{"horizontal_flip": true, "activation": "relu", "width": 320, "pooling": "attention", "residual_init": "scaled_by_depth", "lr": 0.027}
Rows from block 4 of a small image classifier, named by matrix and row number. Rows with one number belong to one neuron. Each number is 500 + 50 x the weight over its row's rms, rounded and kept within 0 to 999. All counts start at 0. Numbers have three digits each.
After each neuron's rows are labels from the 100 images, of 14976, where the neuron reaches its highest value: "colour at peak" is the nearest of a few named colours to the mean colour under the peak. Only what is clearly more common there than usual is listed. The data: photos of plants and fungi (iNaturalist).
# fc1: MLP up (model.blocks.4.mlp.fc1.weight, 1280x320), inputs 0-63
# fc2: MLP down (model.blocks.4.mlp.fc2.weight, 320x1280, transposed), outputs 0-63

fc1.490:508468512604487494535510488465531397488469432628593430450533501518522498540553584474529585465492501518497529520508564497479516447496483496443501568452526502508545448422366515479420509470421534
fc2.490:375573548534544436543445516458469418557492533473556513573410622593589558485449508478463521490530509562528527526490457493521538552514459562570540443487551453483529448502500449507493509498525507
colour at peak: pink

fc1.352:565476449453456493555439519459503443549545575446545416475495452508577540502427519458523429412526522515487520483438478477539578430478498446509461528498480495501569536458556542470429567487439598
fc2.352:445445478509498542528473464577548505518481511481479479526441437603466547439557433390570463541603518346489553543565568448525496544470469515452499483507490397547540476494567523554593560468513577
colour at peak: yellow

fc1.157:480598469454527536470538598508515545535512471485502476480516591453463546449520616541427442561518479499545456456575523478554580529403524453531521492563543490517366498511602476528457471570575522
fc2.157:560613488492513472545542553515482467480485516396544449445522518454544555477385561549520456451575491529534470375576450525457543531521496486530494457529471483477548524472471554439466482372575441
colour at peak: brown

fc1.507:515375545521513461490460578607540470554502508455540515487554401522538542527479546484465507431489478408617459494554457440599481497591541479419514490523538476441481463478541487449496471557504529
fc2.507:491588509547480503521458447502568511502586502423546568493602452533481427467542458466629516498518472373499472486546501498479529580492440499548531477581518400490512546501516532479523512533495506
colour at peak: yellow

fc1.700:558489519540555509434517504602454486503487554508518469524506460477563494528500511535564484439454455463505618490492534471386489410464484532487506519473469518513555540582472457429475625546517560
fc2.700:507501462406558547429504488504511417546434564478395524498424608436550486501422523444513464525472608630512526497505456575494566510444499523541529442560547526450454464443544522524453545554539415
colour at peak: pink

fc1.125:475426494468528556486431455554532514480573423484500523466472477494532546555568475517474568496438539518514464515473525531454439535505549536593534451556585465502511537502495461432412590471506506
fc2.125:522467613435530570548508522486500436495530485475488613536484464450452525427594567631601537515460535526537493561415479442510568512539474520518489496530494583524619510449594453475477501512541495
colour at peak: pink

fc1.62:407459485446364574536550483544568465510550415573434479536514448496499544422493529489535553499473569542430469530523427481460544565428537558532565483484483554457431513430528472439480590635493423
fc2.62:555570510554519525515445560511507514502498584449494466498489601509549429506439523636444446544469511520524532499508574484495476478501480488381497497568608496622572475587503582549533525381498577
colour at peak: pink

fc1.704:585389405470574554405509570489531438508561475554448433476439467512498500516543476483502564568525596445466564503446414554562592470542503531527490521495413496579434385470483491500497416528451488
fc2.704:426445415478482520464536553511558435508532504542521587391447523505488531456525486570421528506439481496531534581535522513462432582461414443556456534492528484519503532512455493489365369495614516
colour at peak: yellow

fc1.0:453463488496485498555477437546526482479559499529470502558477560578485566465566509505437552461509577540580512516507492478495477415514418552518535456523525469518535496554533505473387550444549572
fc2.0:482469513465486502546475510476457471581503476453445528554451465524425496496586560557582523519481497525545476546563452446538519518618485455554457477504511568622547473410508487467498537536553530
colour at peak: pink

fc1.370:524440506536521510483504536518627530469503440450535505545545432461506540521534513350535429499433518483513468485441434454495586514518509473472505482515527467476563574487532548500428539439448502
fc2.370:443548457476524575529496511479453484446504446592466447492479541536539596492589549420477514556439508481514471489474573386507495452452485544556466560438593533370429431487520441535509491535428420
colour at peak: grey

fc1.693:486545558512493455587479570410462447493518500484510519496485548535466504517435498486470503468557585457525535515475499565545561470511571496480506496436526508561562497464518546557385533641456482
fc2.693:456476533498504477486517515567512520509521503504478427518464435517480493433512408454561541536495582419509513476482563443495482604503496425506469431551495388496504419536405478573496608491481602
colour at peak: yellow

fc1.320:528457421456505524507450593416467396537526560454477452456517489600479493510469550479496481503527533483500550423486449452522565477457571510532509458507459556514587480542552596523388631594410525
fc2.320:451458495499506491492456565604529496538526495464478470482375392561483535400571470488553490548497515353522522556579549462526489532490472498468470497553526403565546427472505498542577566431536648
colour at peak: yellow

fc1.256:447463523378541535522404394475552456574558449472553495462491512498500529499522437547559472424542524566504430532508426474471549440501522568490445491463530539598500503468473506503501533502493578
fc2.256:515539587513505409500523457530569562458438471547531450545445472430564471510507540513501464518491507512500545474559486561457464479507437496520451431560538585462519517496583524491518488518477515
colour at peak: brown

fc1.459:568552488535529494489514512476480518525484509511546544431382474525591492537460538518522577505540555486487453462539419506459480525505577579401509465512459479470475552525566515532471451446580493
fc2.459:475538441458530487564486564409495509479459442488493511530444477490471513455544550434503488456455479477531404498552552494453434501517484510567504510432484577388543524465539446516497454433493502
colour at peak: brown; black

fc1.328:482522598436496437546528453520563488528487444468550575484515499524452599462532460440514469454614485484518466516520488429465435486441524528574478556480501460531464486504495454468541485483540495
fc2.328:451451494488488511529468520524518483468413538579399500460500526552541491561623465474497338480448455487530556519513398600495528511597578595571453493538542523441475505509417538488510472493563535
colour at peak: brown

fc1.463:480543442442432510494522530527403471473557536464500469562427486479468518519524501557467494518448473492516517590487429406585556494522469562436445486453530488551442611492533554472441405479471538
fc2.463:502463540452564533509467541516559492638521563570494512388543521491509442488500376485479454478551545509558471504516526474470455525515435520499603563448489500535538460520553435455586480515471517
colour at peak: brown

fc1.277:580464515488506564496544429488585470483551539417549560541530506591459573434447461482570465407452427425455562567475497547456505459515576440474534526537545478492477510454546602507486469469531458
fc2.277:367500509387478458429535551552513468481541455508477460514448464499515435444492534456476495451517507537522575490606507462485482588454530512546399474549533487584459521454512473455494573484494501
colour at peak: yellow