Weights of a small image classifier.
Model: 10.5M parameters, 24-pixel images, arch vit, norm layernorm, layers 8, width 320.
Training: muon at rate 0.027, 13700 steps, batches of 128, held-out accuracy 50%.
Data: 90422 training examples, 19.4 epochs.
Rows from block 3 of a small image classifier, named by matrix and row number. Rows with one number belong to one neuron. Each number is 500 + 40 x the weight over its row's rms, rounded and kept within 0 to 999. All counts start at 0. Numbers have three digits each.
After each neuron's rows are labels from the 100 images, of 14976, where the neuron reaches its highest value: "top examples" is what is common among them; "colour at peak" is the nearest of a few named colours to the mean colour under the peak. Only what is clearly more common there than usual is listed. The data: photos of plants and fungi (iNaturalist).
# fc1: MLP up (model.blocks.3.mlp.fc1.weight, 1280x320), inputs 64-127
# fc2: MLP down (model.blocks.3.mlp.fc2.weight, 320x1280, transposed), outputs 64-127

fc1.273:485467454506578474525428554510529569539466478601502457503440513489484496564491505514466580453480531443435485522460443506490521531526532549500454519465535447406536467551527524552479457530524506
fc2.273:522459571466477472471481484577502510542531505467500562401436482524434477524541488555514495467462491539462550480506508474521496546491505476440484545510542464439504505526535475573434520424508569
top examples: order Asterales; family: Asteraceae
colour at peak: orange

fc1.121:491467431511410507411477528513553499474440478479546554492498442525497529526480548466497534512489510506511495456508493494497471443539480529511507495495530480464484467527494573533468458494501445
fc2.121:476497475441489538442526516460514487462566479483561517560459538445501490532484485436540461514481519548559498537557472577472460478469546501488466563464506535562502492513485494496548438475534420
top examples: order Asparagales; family: Asparagaceae; text has "yucca"
colour at peak: pink

fc1.174:496529494555498451535540507556508423498567462472482462431381523490451525420567442558444489482472484487490506490491513472496487515489507485541508452491469550499558532510542585544466465542579444
fc2.174:496473448491481490456475476493573489539576535528511521573487478561480535497504500501497553495501519425533509529550513585470525435468514481550499471487429542504499489501516476448504466516525511
top examples: kingdom Fungi; phylum Basidiomycota; class Agaricomycetes
colour at peak: brown; black

fc1.212:439450541599467520489485512495510504560420526439450509463611518407433556475533480467509453475453513540454476434472479497505593554584568465526543507428552499485474495470491462507513461480468478
fc2.212:486507546599524510489495466489496550514490456518513461496439470529469558499601535483443563543461510482492509454476548488501596516555485457493446522594427548500539449524495452570475491505560521
top examples: kingdom Fungi
colour at peak: brown

fc1.379:466439505515567534542551426461468536485533495526513489549547524494474452543500529501525550529511504516494521552479471498520466462623414494513492570532496605438532565530477501558494468487515489
fc2.379:475502529485523482462468470580556539490506505500472517437573495473463519580500533477500503563427478533493471606468561520414534564533485506519473496513484543417481462513476538491423482527511566
top examples: order Caryophyllales; family: Cactaceae; text has "cactus"
colour at peak: grey

fc1.417:553474489460482516476435518588489479508558498482442425534536483527437557460477503402487509523478488520507479490455439486557535509505508490558539496450588511467533417448485493506525475516478521
fc2.417:564539554494521474524461483480480591489476515563459551504461513468470517485480543437466522464513523503506525554446447517442512520547583430422491531563512582495502467506475497426602516524483540
top examples: order Caryophyllales; family: Cactaceae
colour at peak: brown

fc1.455:515504526489450464513464515531497456443502494492484470512479520478528478506601480489532550488521471494451525518507490523547509467387444405479445457491495584580493513490573607470454510447514545
fc2.455:528466542491488579476509496426508429478475555471530510460447479551527504546513466464481420519550480479479466493548571596469437548492531478491484501527463503490526465534557524510409511511573492
top examples: order Caryophyllales; family: Cactaceae; kingdom Fungi
colour at peak: brown

fc1.732:495450573540452448505476481530449484494406580544466509513451473568502518480503481525515392523500493510480486522494532459555543531487508504562509504547449503507506539517519568460509456478489483
fc2.732:469529412418400566535436522527499446452496508482472578511479476492520463484457503523502529468503510489497540526474544418494403509497474532516483433524475535505558542487556556463491455533511565
top examples: order Caryophyllales; family: Cactaceae
colour at peak: black

fc1.550:484470432443600445528495526514538504516476441567534499493475556513507456485494437569539485531478503468491510465465467508460466522489514498485505525554489397427548426544538542542514455546500470
fc2.550:470485539427490459499508403529429463523518505462431512460499532528486492460535509498519471498449521551479584563443514491526497569473524442480466502491570413459516491479520460480491472480554493
top examples: order Asterales; family: Asteraceae
colour at peak: orange

fc1.246:520484541485519540529505474498510530463531513522540483565506478492458528568480508485470507510472549476535495424512513514544525508448511519475538520535486432451550456476509464533519489498536592
fc2.246:496522500529450541513484575456500463544488519455506530499514479485562515491556512530517529534543413528476513518481490581441500524490428536477525553516497525479541525482496507499458504507569467
top examples: text has "common"
colour at peak: pink

fc1.564:534507524505551566520594421513501541503511469516535554543560507472497511489564522502506549520541499531505561494509497483541416486532431512444446503539489532501554539491480503497483515509482458
fc2.564:492463476516529468497533448522502541479488499464479505499575543495515469520520523539502476550456485509541452537545550536418500560554470508513465520513499568464467472565456518438422471487493527
top examples: order Caryophyllales; family: Cactaceae; text has "cactus"
colour at peak: grey

fc1.545:528557538492520536555555452475498501432472496506558550530523544459488475463627501543516458581503542533557483473463563462519487485477448513480438524448497501491585500479495512531562483446528547
fc2.545:469462486492487416573492529530481498504477536450500460559507513557495421499581514503433489581478524504554563491509479456428476504461472533470503567489554444545526442527515478446500510467515567
top examples: order Caryophyllales; family: Cactaceae; text has "cactus"
colour at peak: grey

fc1.370:501469514542491493538570489518475564468557493536506474482503509494499455507524569558551518539456516513504505554504531499470477483594439564528442517504473531475499530539510530468434469517498419
fc2.370:525520505495514519476482505519462526480550467497468479479530493414506528546461474492515460477398506500568544574499522486411573502515483506508517533543482512477493505553491538465408509524504549
top examples: order Caryophyllales; family: Cactaceae; text has "cactus"
colour at peak: grey

fc1.106:423458492495598482489506536533478457562515441604510498560495540526479444514505523564529478529485533439457507513458484552522440504500494545449448489499474469449486462571512557535482467548548423
fc2.106:481477521441476507515513494547477477547522478462450546470478505561524443490463534501494419438490589564452598526450497491499528496439485434456503418444532476435547519526487450474495435493610484
top examples: order Asterales; family: Asteraceae
colour at peak: orange

fc1.739:411538505479557452589475543471481499510468497496462477503484487572567498492469541541482549544521571542508499525536451442545545606539492562460442429519564510445518499491599571463491484519441496
fc2.739:494557420469506571429552435457515480465416529464500519503472441539548504512514433593539534435466552465516410501504489470565433573524482519512510481484468434565505458534543537531414485502532469
top examples: kingdom Fungi
colour at peak: grey

fc1.724:467405491499504497418523512539528500514523552523477531504579503561469527524456533491471497455523491498445495505538542588493484489463481537489533483467438590487521503488443496466433511498514502
fc2.724:515500497458513527501525579499500483522434456473479561497436471544489576532518527451492492490489469511501488542469528534487489528482564525549540430563514535418548577530478534503453480505410452
top examples: order Asparagales; family: Asparagaceae; text has "yucca"
colour at peak: grey

fc1.733:408510458522531519447513522495486529470524465491513431471594526492470495482463562497539543439565503572552501529532451489421512555558534528464534441523485449489382477480575537580387474474517573
fc2.733:463545416443522445481524457445515491463460521419511571523505510514615536553485551487565530421487525485416541500542522522516378569466553554552557495465529521451484495489493508515573466472517431
top examples: kingdom Fungi
colour at peak: pink

fc1.142:453526474460432492516475480532448501441476529531459440433437526527447490464524481557518497512485492564520525546455523575498489563501527458489487437607532542459520498457571491509491557570510537
fc2.142:475437494468512514561530533487492435459446467456478524529513505515497501550552501564457511525529514497552502587467531531471465561519454496538589467429537553426520552550480439500409517470567481
top examples: order Asparagales; family: Asparagaceae; text has "yucca"
colour at peak: grey

fc1.456:434494469500620472511486523518506513553431488525537503475462534579477450518441502535470537464552545436464511517439439508462499502477536515522471499510527441418526463491523534552525435559459464
fc2.456:482531542463472491514516481573392480514487480468469531450461527558479481464565525526537494427463535514468607528455490485555483604497555483476443481501579526475514506535529433548502518472512523
top examples: order Asterales; family: Asteraceae
colour at peak: orange

fc1.631:540592505433466461508517476511514480442481540532475527505475440518455442480496530494537496491468466549537475555545551547443508536495450493509472555499467506474423469480457494525469553565439504
fc2.631:528447504500521513558503633495461503493465504459490571515447511438427497551535559540461523467521485474500534439467480509486415510470535528461524473505472479440536558521438491424456534565410515
top examples: order Asparagales; family: Asparagaceae; text has "yucca"
colour at peak: grey

fc1.247:452492456553560569520439555487491510519438524516486508437418538505466429472469423516546536523476572504486458487487463552465595441508502492531503489488505507444545488491589517537486491496486436
fc2.247:527529526474461464517494456554420453537467502475483522496429534539439468492522508543525518536451486551527563526450532503575495567471487501502503508633457500506538522549514434509540483466489513
top examples: order Asterales; family: Asteraceae
colour at peak: yellow; orange

fc1.196:510534504461433525558467510531536469574429516467452493458487527533542475515492573511406484555459513447421512524568460498468483479602451505489473477435494537590471508506545465499511497491523491
fc2.196:436527467505455433535488563511474512478466541498523527485577483435512401541466465517542550556548453563531491526542519567603498496445488508505473484465466503421605481534499483510492499546477545
top examples: class Liliopsida
colour at peak: pink

fc1.681:462438435500568435505488496557526500524451431568475474462450544575500512510479454529480513487540571461470507447467517494544474513530492543458428524500470468429560437426514567545512485490469464
fc2.681:457534510467511500515482461572451480547527534529489559479457500500508516451537500484514480460463524562521605522462531473569499593462472502486538530501516453524486489514510398496487484486533488
top examples: order Asterales; family: Asteraceae
colour at peak: orange

fc1.549:517507479472446448527513489599524442441463497467490452436457426526456473421499533472543530469467537569509447527549492540507463537533490432535529513520498491405508535504470497488440546535463527
fc2.549:525532475387554451528532601512494494429449533505490577556473535492411497500477524551466472476417475447506551480503470560496384493469419510476536453511467514408506479527477473441428492550487447
top examples: order Asparagales; family: Asparagaceae; text has "yucca"
colour at peak: grey

fc1.28:536500489437542460522584444479445513518446441509481503459485551429537490488489554532513502597444453463548549555436484529520492475493417403477440452488428451518436529456521500490458472439569526
fc2.28:450556523585518476482517473425494504471526498523495460529480502394511475467571445512476537590528474462574470472507520448466473523482515499557434484421434484470509503509580528493445525455542534
top examples: order Caryophyllales; family: Cactaceae; text has "cactus"
colour at peak: grey

fc1.42:569498527526500490418483477509470472541511471545472365452510468461478465464485538492546544571478416549460528506483596526523540578494495454568511489525503555507500456465485504509527470573490551
fc2.42:518481501524502551545469534486503519497521509545489525506449458432516467464500487460601495543491524507497496513464501490553481466513505401489405507466566402462479533514438471607530557446492516
top examples: order Caryophyllales; family: Cactaceae; text has "cactus"
colour at peak: grey

fc1.628:492560452476553567480513512557559510488471475484504465516498474481455519512434546548478505485542425574465484517504556497549561520549504460476479530487468499497519409427437511530488614525443398
fc2.628:490507516461510537516471528495416441485465476502504568496473496471439488531477493503451517457552597518471501433463440425533440492486549570500446505576536513440547574547437509471492432495502469
top examples: order Asparagales; family: Asparagaceae; text has "yucca"
colour at peak: grey

fc1.122:561522440532560479490443488441536453546514515423492487493479571586491524526471506402524487558504514442451506478538476461552462479548472478508448450508467512506399476533474519494532501479499480
fc2.122:448526446425507558492493475437517545412559505520553473518512457499497544548481467480545454497480454490521483508555527496408393462475546496469421488468527535495456525468441469532488489553532436
top examples: class Liliopsida
colour at peak: cyan

fc1.375:497449441531508489432483570548489498489488438527502423449414492547490480509449488566450594509470593435497507495448479545482494489536552578484432540494495462471547399484507544497469487502531460
fc2.375:443524513445501503508484431467411449512493530514443576530450530472494535472561471498497559488501500488549573572468512452529478541469492502475534536465513504526511469550481444516543484494541509
top examples: order Asterales; family: Asteraceae
colour at peak: orange

fc1.718:486510457442433553515483502523498480513543506536533455483514487497502502441516498609519490586434485533489464563507489538517438556532516483551539464538545545556566447505517514560465489563492475
fc2.718:468502518431482520495528490486542424600492544507450534495465460495513558490448530502515569471525449492532457533491518512559502550544454449473486497461442464468569494546479530538458509474411550
top examples: order Caryophyllales; family: Cactaceae
colour at peak: grey

fc1.377:492460477516556533487564422496557517477541521510523459527481539501451516564462526535479509408548513541408481539517528480529503463558410517562470505531491539545528507530420516568481518477495486
fc2.377:471509528503510547507508472587501564502500469491524550409587538446472516552478440475476487512521533548488478474501569520494547459524491519524507533578492495406483436524487502476476471516567467
top examples: order Caryophyllales; family: Cactaceae; text has "cactus"
colour at peak: pink

fc1.463:462449505461497475560521515442526543444532453517497517545456548494513522478548464457403583409474467521558484485512400413520563526527505467483519486462493517537508497528547526480519507608484532
fc2.463:620521517481533527478532542456502555475468518507537478435471471567529601534522519518522361407492512492476542483539522471495578498497527539531441471471465540492509534543512531464441508516489426
top examples: kingdom Fungi; phylum Basidiomycota; class Agaricomycetes; order: Polyporales
colour at peak: brown

fc1.227:514447523520546504452462490510422539495502492493472463462406536476501521440480534502485431511432504485540531530482500484548424425556493556470553453404479489521484521487527528478529401537476500
fc2.227:643535499397489546470482480439453527528499508484552463510543521553455506536528469466507495499526494533516485532561476474505478480433490527569572587496546525482474503493490571490495509510571502
top examples: order Asterales; family: Asteraceae
colour at peak: yellow; orange

fc1.728:534448532541464485460553482538461572527499482450507466434475456489548487476516509514414481503511449534416539575509484544477501448462532480520532525496539482473469450543524497474446524475497445
fc2.728:536495446503522448418511481420573466549494497553520495523478503474538536533543529444491519564455426520480587483526483489456458534507490463512454586510540485513535443485502454487490447476445471
top examples: kingdom Fungi; class Agaricomycetes; phylum Basidiomycota
colour at peak: grey