{"model": "image classifier", "head_dim": 64, "fused_qkv": false, "parallel_block": false, "pooling": "attention", "optimizer": "muon", "final_lr_fraction": 0}
Rows from block 4 of a small image classifier, named by matrix and row number. Rows with one number belong to one neuron. Each number is 128 + 24 x the weight over its row's rms, rounded and kept within 0 to 255. All counts start at 0. Numbers have three digits each. After the name is the row's rms in percent of the matrix's.
After each neuron's rows are labels from the 100 images, of 14976, where the neuron reaches its highest value: "peak at" is the part of the image that holds the peak; "top examples" is what is common among them. Only what is clearly more common there than usual is listed. The data: photos of plants and fungi (iNaturalist).
# fc1: MLP up (model.blocks.4.mlp.fc1.weight, 1280x320), inputs 192-255
# fc2: MLP down (model.blocks.4.mlp.fc2.weight, 320x1280, transposed), outputs 192-255

fc1.339 038:122112140140112155149191115143106113113109157119121143079164149174149134134138118151116106086144094105090144111129131104142128132120118109123131142108150168068134108155092095142153101143142114
fc2.339 035:121110127120101137086138142123140127163096109139143134135116113161099138138108130140132106129096130136107155130164154145166131119138115141118206133122104071148133107121161152136093132143103122
peak at: bottom centre
top examples: order Asterales; family: Asteraceae; text has "common"

fc1.728 047:158117164113146112105125144131096129162085108133144094143121142132168148132125139082112118187169160139130109196089118172121143114124108090114170108157150112092142112183147102108103129128156127
fc2.728 043:103151151111131136098129115138153131165125118179145120170117139097083142165107110144117153136151145113165147090144116119116122117160157125096111130113115155129125141114153119109161155138130129
peak at: bottom centre; centre
top examples: order Caryophyllales; family: Cactaceae

fc1.482 008:152159103140114086128098147106129099136131121164069141158154145102109155091154171095121117087097120113136102148117139134137111133117175116093103113158123137153179102150127065124116109105114121
fc2.482 008:125124164089122101107148133144141139127093120096146120143142112124112090147132075144116115115133155127132104114164148138133142169199144107090128144153110126154106141104133086134152122125132190
peak at: top right; top left
top examples: order Asterales; family: Asteraceae

fc1.25 151:097098145088134121122122132154158133089123129138098101140137117124089141115147132107142141164162120169148146119116116164133106105099145106126133151079138130141175113093158148158132105204098104
fc2.25 157:122081150108111093154131123193110139136104168132130205150148128131157153131125133123114141111134102132125127126132134176164160144139070141129130119091132145112148139149152146141133089104167149
peak at: top centre
top examples: order Asterales; family: Asteraceae

fc1.394 015:083153139151137149113135111103155117109130135133124117123115140143082084141162096112135147117130121135126128154128120139148097154166116068148114179080105112086128141192149133153144109147120145
fc2.394 014:134139162116099130134119108124098146140143107147185109117142141111098125126093117150196118131176114182135143136114166133142146141138096130125121121115142131124103116177126141139127110176166121
peak at: centre
top examples: order Asterales; family: Asteraceae

fc1.87 194:121142142100137152170166118119132176135102147124144121135108127171123114126103142151131125170075169173133103140144171111193097140102138123094100110113144090102072111126094118116088120141113113
fc2.87 195:129097141148112151141100136165138150150127136138125142137106071144097101140141151090167128177124141112113140103106159115130160103084071116127140140129134114111093141110105118094130139131095128
peak at: bottom right
top examples: class Liliopsida

fc1.218 142:128151110138112109174149108142082135116158106083110134150121117165137109106116086089113153100118128103135154152170098113136112112153082126148122172136111088157122089146135103082162099129117090
fc2.218 146:115140094133103118127159094115160186116167135141085100171152149162121105139101132093175153126099156188128136112163124126152128110127180153159091144107067155167138108134103128082119162134109133
peak at: top centre
top examples: class Polypodiopsida; text has "fern"; order Polypodiales

fc1.683 149:157131146142078130136125119110131150134142097085134154150119158151108169159139112171163117126122153117143157131098086178132074097106105138144159105097159079137138126177130097137140138115139131
fc2.683 145:124140117092147151124148111113135102108120137154092117103132105124139117163087097082122140133132140105104198125142122124144122136127163077123120180139104133145128138136085109127118129187153128
peak at: top left; top right
top examples: class Liliopsida

fc1.266 170:109165100105126135187165122112102155109137103077112110091103178150124105182088154145130124133086129191137118116137147160170128101142146119101171106132184056090100146134105125167118104155098129
fc2.266 159:159112120149126144118148171160168098144131153131110168119111079128096110105123097146147124139122148112111109120089140145127101118124124115105151175145118156122116156136130157087121135140075156
peak at: bottom left
top examples: class Liliopsida

fc1.520 064:183127088137118141119099139127096132093164148129123157145121119149167141133157150098124081149162138104128127122148137167156145134095137117167083103097132131157135138098173137139145121116089131
fc2.520 056:140151150165135157153137118156180120124092153125144098125130112123143157096135125122130162116158105133082116147132095150132084138145114190159135155176124140151196098165108128138145191112095180
peak at: middle right; middle left
top examples: family: Asparagaceae; order: Asparagales; text has "yucca"; family: Cactaceae

fc1.295 019:127113098117090155134134145194150109124147136069100082132119139125094112094141141126135150120139112132139085119160136098148107125144177158106120093134102106152108175132137161179099163092126145
fc2.295 018:149147135104111079155160124141126106126134121103126145135146157099137086111117103128138110062094070130112157145110125086140114102153154108146160115130117091127154145110159126130142134150114164
peak at: centre
top examples: order Lamiales

fc1.549 112:151122121119164112134135120161110107122147145157178100092131137107129134132190137101098083125106162083136138125133147132161136124136112166118125127129145117114135107146153174122140171151114143
fc2.549 109:123181142137111110131103138128138135119124117118131159116150160122105123163165130084163135133124173099099089121124126143146119156107085127102132114120160155154101108155165154122133130122124087
peak at: bottom left; bottom right
top examples: kingdom Fungi; phylum Basidiomycota; class Agaricomycetes; order: Polyporales

fc1.427 020:102122066121179117141157103102115147145157110150108128150121122122103095088193136137148136081163099134152149147157141104137087161146107121120160153095094081138116126149125119146111124142079116
fc2.427 020:097133154121064111141111120140115128137118092093194118143130132140112094136113133123154127155128125134115132126126183131140151119154135142143138150147111113130096107137131153112127112122156125
peak at: centre
top examples: order Asterales; family: Asteraceae

fc1.493 114:112125120145072161128141111156125140143120156101140106107168117191171128095135095133123112127109108127075114137151089138105161124101091147115150171125089137132135106132144160131123101085130087
fc2.493 112:090087123121108136098124135126116147149100182117118147173129142143145166151121102150113164147090104136113143152174102142131084132124115125099102129119143138095106131120110160137123095115109139
peak at: top right
top examples: order Lamiales

fc1.672 102:110123122152151169130114155119111127124124095147105133131105104181110144114105156096126155132146083140118135151137107138154172170140108121155143127108129153129170147136122118151139115166132154
fc2.672 103:104145114102114125131140145114131098114122134109115154139157140142134131157114112146158176077152153086125125102161093152162153143118118120122165119129126143100133098121146136123131145173145167
peak at: top centre
top examples: order Asterales; family: Asteraceae

fc1.79 089:118104156179140089120137135174131137102099172141115112093131144187104148150148096110165138107149114126139132126116121121160130168094082133128119157080118116133108109158121125085123140107133083
fc2.79 081:133089108112094150091136123102128125096162115152145140128153123092115137106112095121148095109171162113167130141140111164104130113143144128113092158105148148148114132196129133159151168149110177
peak at: centre
top examples: order Asterales; family: Asteraceae

fc1.692 019:078195129165170103162097055096129129099149121109117140129120144171102120126117109138132155125133139137114118156123133178126096150176133111151113126068091136130127160169133107165099084150163154
fc2.692 019:103146132111093117160151152117112146124141110115161078141136135107148101104072100139156169140143133136154148107150144115150150117151106112139122102104108155133150156119136126146143109142158113
peak at: centre
top examples: order Asterales; family: Asteraceae

fc1.504 128:127110140123082136156140120110134147089158128171108104127138149104130139143110148103145081118136136130139179191116157165088087095125139119175099084147133126101145163121135117129126124124147091
fc2.504 135:156138130083131159113089133174125144121137090175094139173131117074157079122124125122100136135102073113096107124129143104132121111142136116140127128132143147120139130116118115137140081119100165
peak at: bottom left
top examples: order Asterales; family: Asteraceae

fc1.688 129:127127129141147152125088121121137141124127109145108123115125131125147153103153118139105153108094111157154117131128150124166140146099123115132094120125140145170150151149100132156126145136133084
fc2.688 119:103132095139112126098144121128130150125119105165080144089129127122135152104120146175133136174102131170171138123157149156142134147098120137139114133127140176153118101148071148157125109130134125
peak at: top left
top examples: order Asterales; family: Asteraceae

fc1.735 178:118144126158145132110160088183095120109202139142139118140126110112159138117167152126136119096106142137152117102126100119082132129108120169091129074103102155166142128121116116119128151130125134
fc2.735 182:115147123162144091096118103139125128135137132149118176124092141127144111171115127145111160132091116119135114160172115153142141160161103143108145143134118125115151128084125129082106144145135111
peak at: top left
top examples: order Boraginales; family: Boraginaceae; text has "speedwell"

fc1.7 118:095103149086134113141063116144152128127134111124118145167138171115170174107138115104128125096086116109103116153099132125122078121172123131092128170158114108110172115106120146155170170130133131
fc2.7 106:122189099085115114183117123119135159124139125130134102126150132114117119074142072110174105139152131106107106138133108097113134126131101148164149138115136127158116139121127115160139102098132135
peak at: top centre
top examples: order Asterales; family: Asteraceae

fc1.225 136:130103145124093172146176104125134091102117171124115134167157143126128157139148115099137122068163110073110147127124135148132141119130150113084110163113135146108117121132147157132105125165116183
fc2.225 139:132131115121146115138108163128149101202111119151113176121122102185094141096100118124150094144079151128129116105092167122129124100153153117111148168119158111125111104108080159137079122145101109
peak at: bottom right
top examples: order Asterales; family: Asteraceae

fc1.541 171:103151124125132121084147103093176140117098140124154092135098143147098089175162136134127116152119160149110117149162156116072165120113140091119160157111156114125121118153118120138112128127147104
fc2.541 185:094136115135139172171135119147152117121142114156086165141159141079108110111130084090159192118159147122116119123128121093127089108126134161101116139089111098136105159143149123125141128140168116
peak at: bottom right
top examples: class Liliopsida

fc1.91 094:113120106118148104148135125169108131129133149124157111116129174109122112117175144117125087149105136066157119153125090130155160122149088137125112140101177108117144157131153163115157141164110095
fc2.91 091:127185140135129124100113123130128142096106112105120151118142147138103137137178138096144131126114147139095106143147139160136137174123114140106139114110145116149123105130148149119144093139127105
peak at: bottom right; bottom left
top examples: kingdom Fungi; phylum Basidiomycota; class Agaricomycetes; order: Polyporales

fc1.97 135:097148115146164121132119131117158130122124121124148140131097128141117124143124101080180150116140125110154121161122130131122115105111149121124184154130093101156138131099147150167134116164124137
fc2.97 144:178120177120127134147145104108127142178125126106167117127133107132111124144122117131095144113134133135143150089095129135123138175138130094118101119108163134103091150122088115149116141139116097
peak at: top right; top left
top examples: class Liliopsida

fc1.631 123:158108095095109140152080111141147121102138116143056174143080135130163173120129151124101131142176161144136149171094107122115128111135175154130099164121121132140127164094108178158132120119121154
fc2.631 113:120138134128147181144169143173148136150112123063112146122117110126101131126138139143090157121144116131099137140144140118106119102161113127156131118134144130132142164124104111144092074158123117
peak at: middle right
top examples: order Asparagales; family: Asparagaceae; text has "yucca"

fc1.448 064:129083087124146159112117145134137133132118092121116136094120117130120142119151122114068143136112186177142130109142158142138109117142106105168129154151123115139133131143121111159124106130122132
fc2.448 058:085130094148143141121141165115140117121100079145105100086135158118096148138156165143146136133108147161142148161190162096153160097122160173128087114109118145134151103144089134119137129136121112
peak at: top centre
top examples: order Asterales; family: Asteraceae

fc1.746 038:072160116149148135121131078104118115111138087112127114108137133139071089121153120127150143103141132140163118145113137122143108143147124088137121155081059099114127135194137084141147116142142121
fc2.746 036:118168123111097106151120117113103126160136106129202103100135157122124108096107102140150125113138125192156132133148151130124165129140120138120143117138101184137127132150114136140109125201154112
peak at: centre
top examples: order Asterales; family: Asteraceae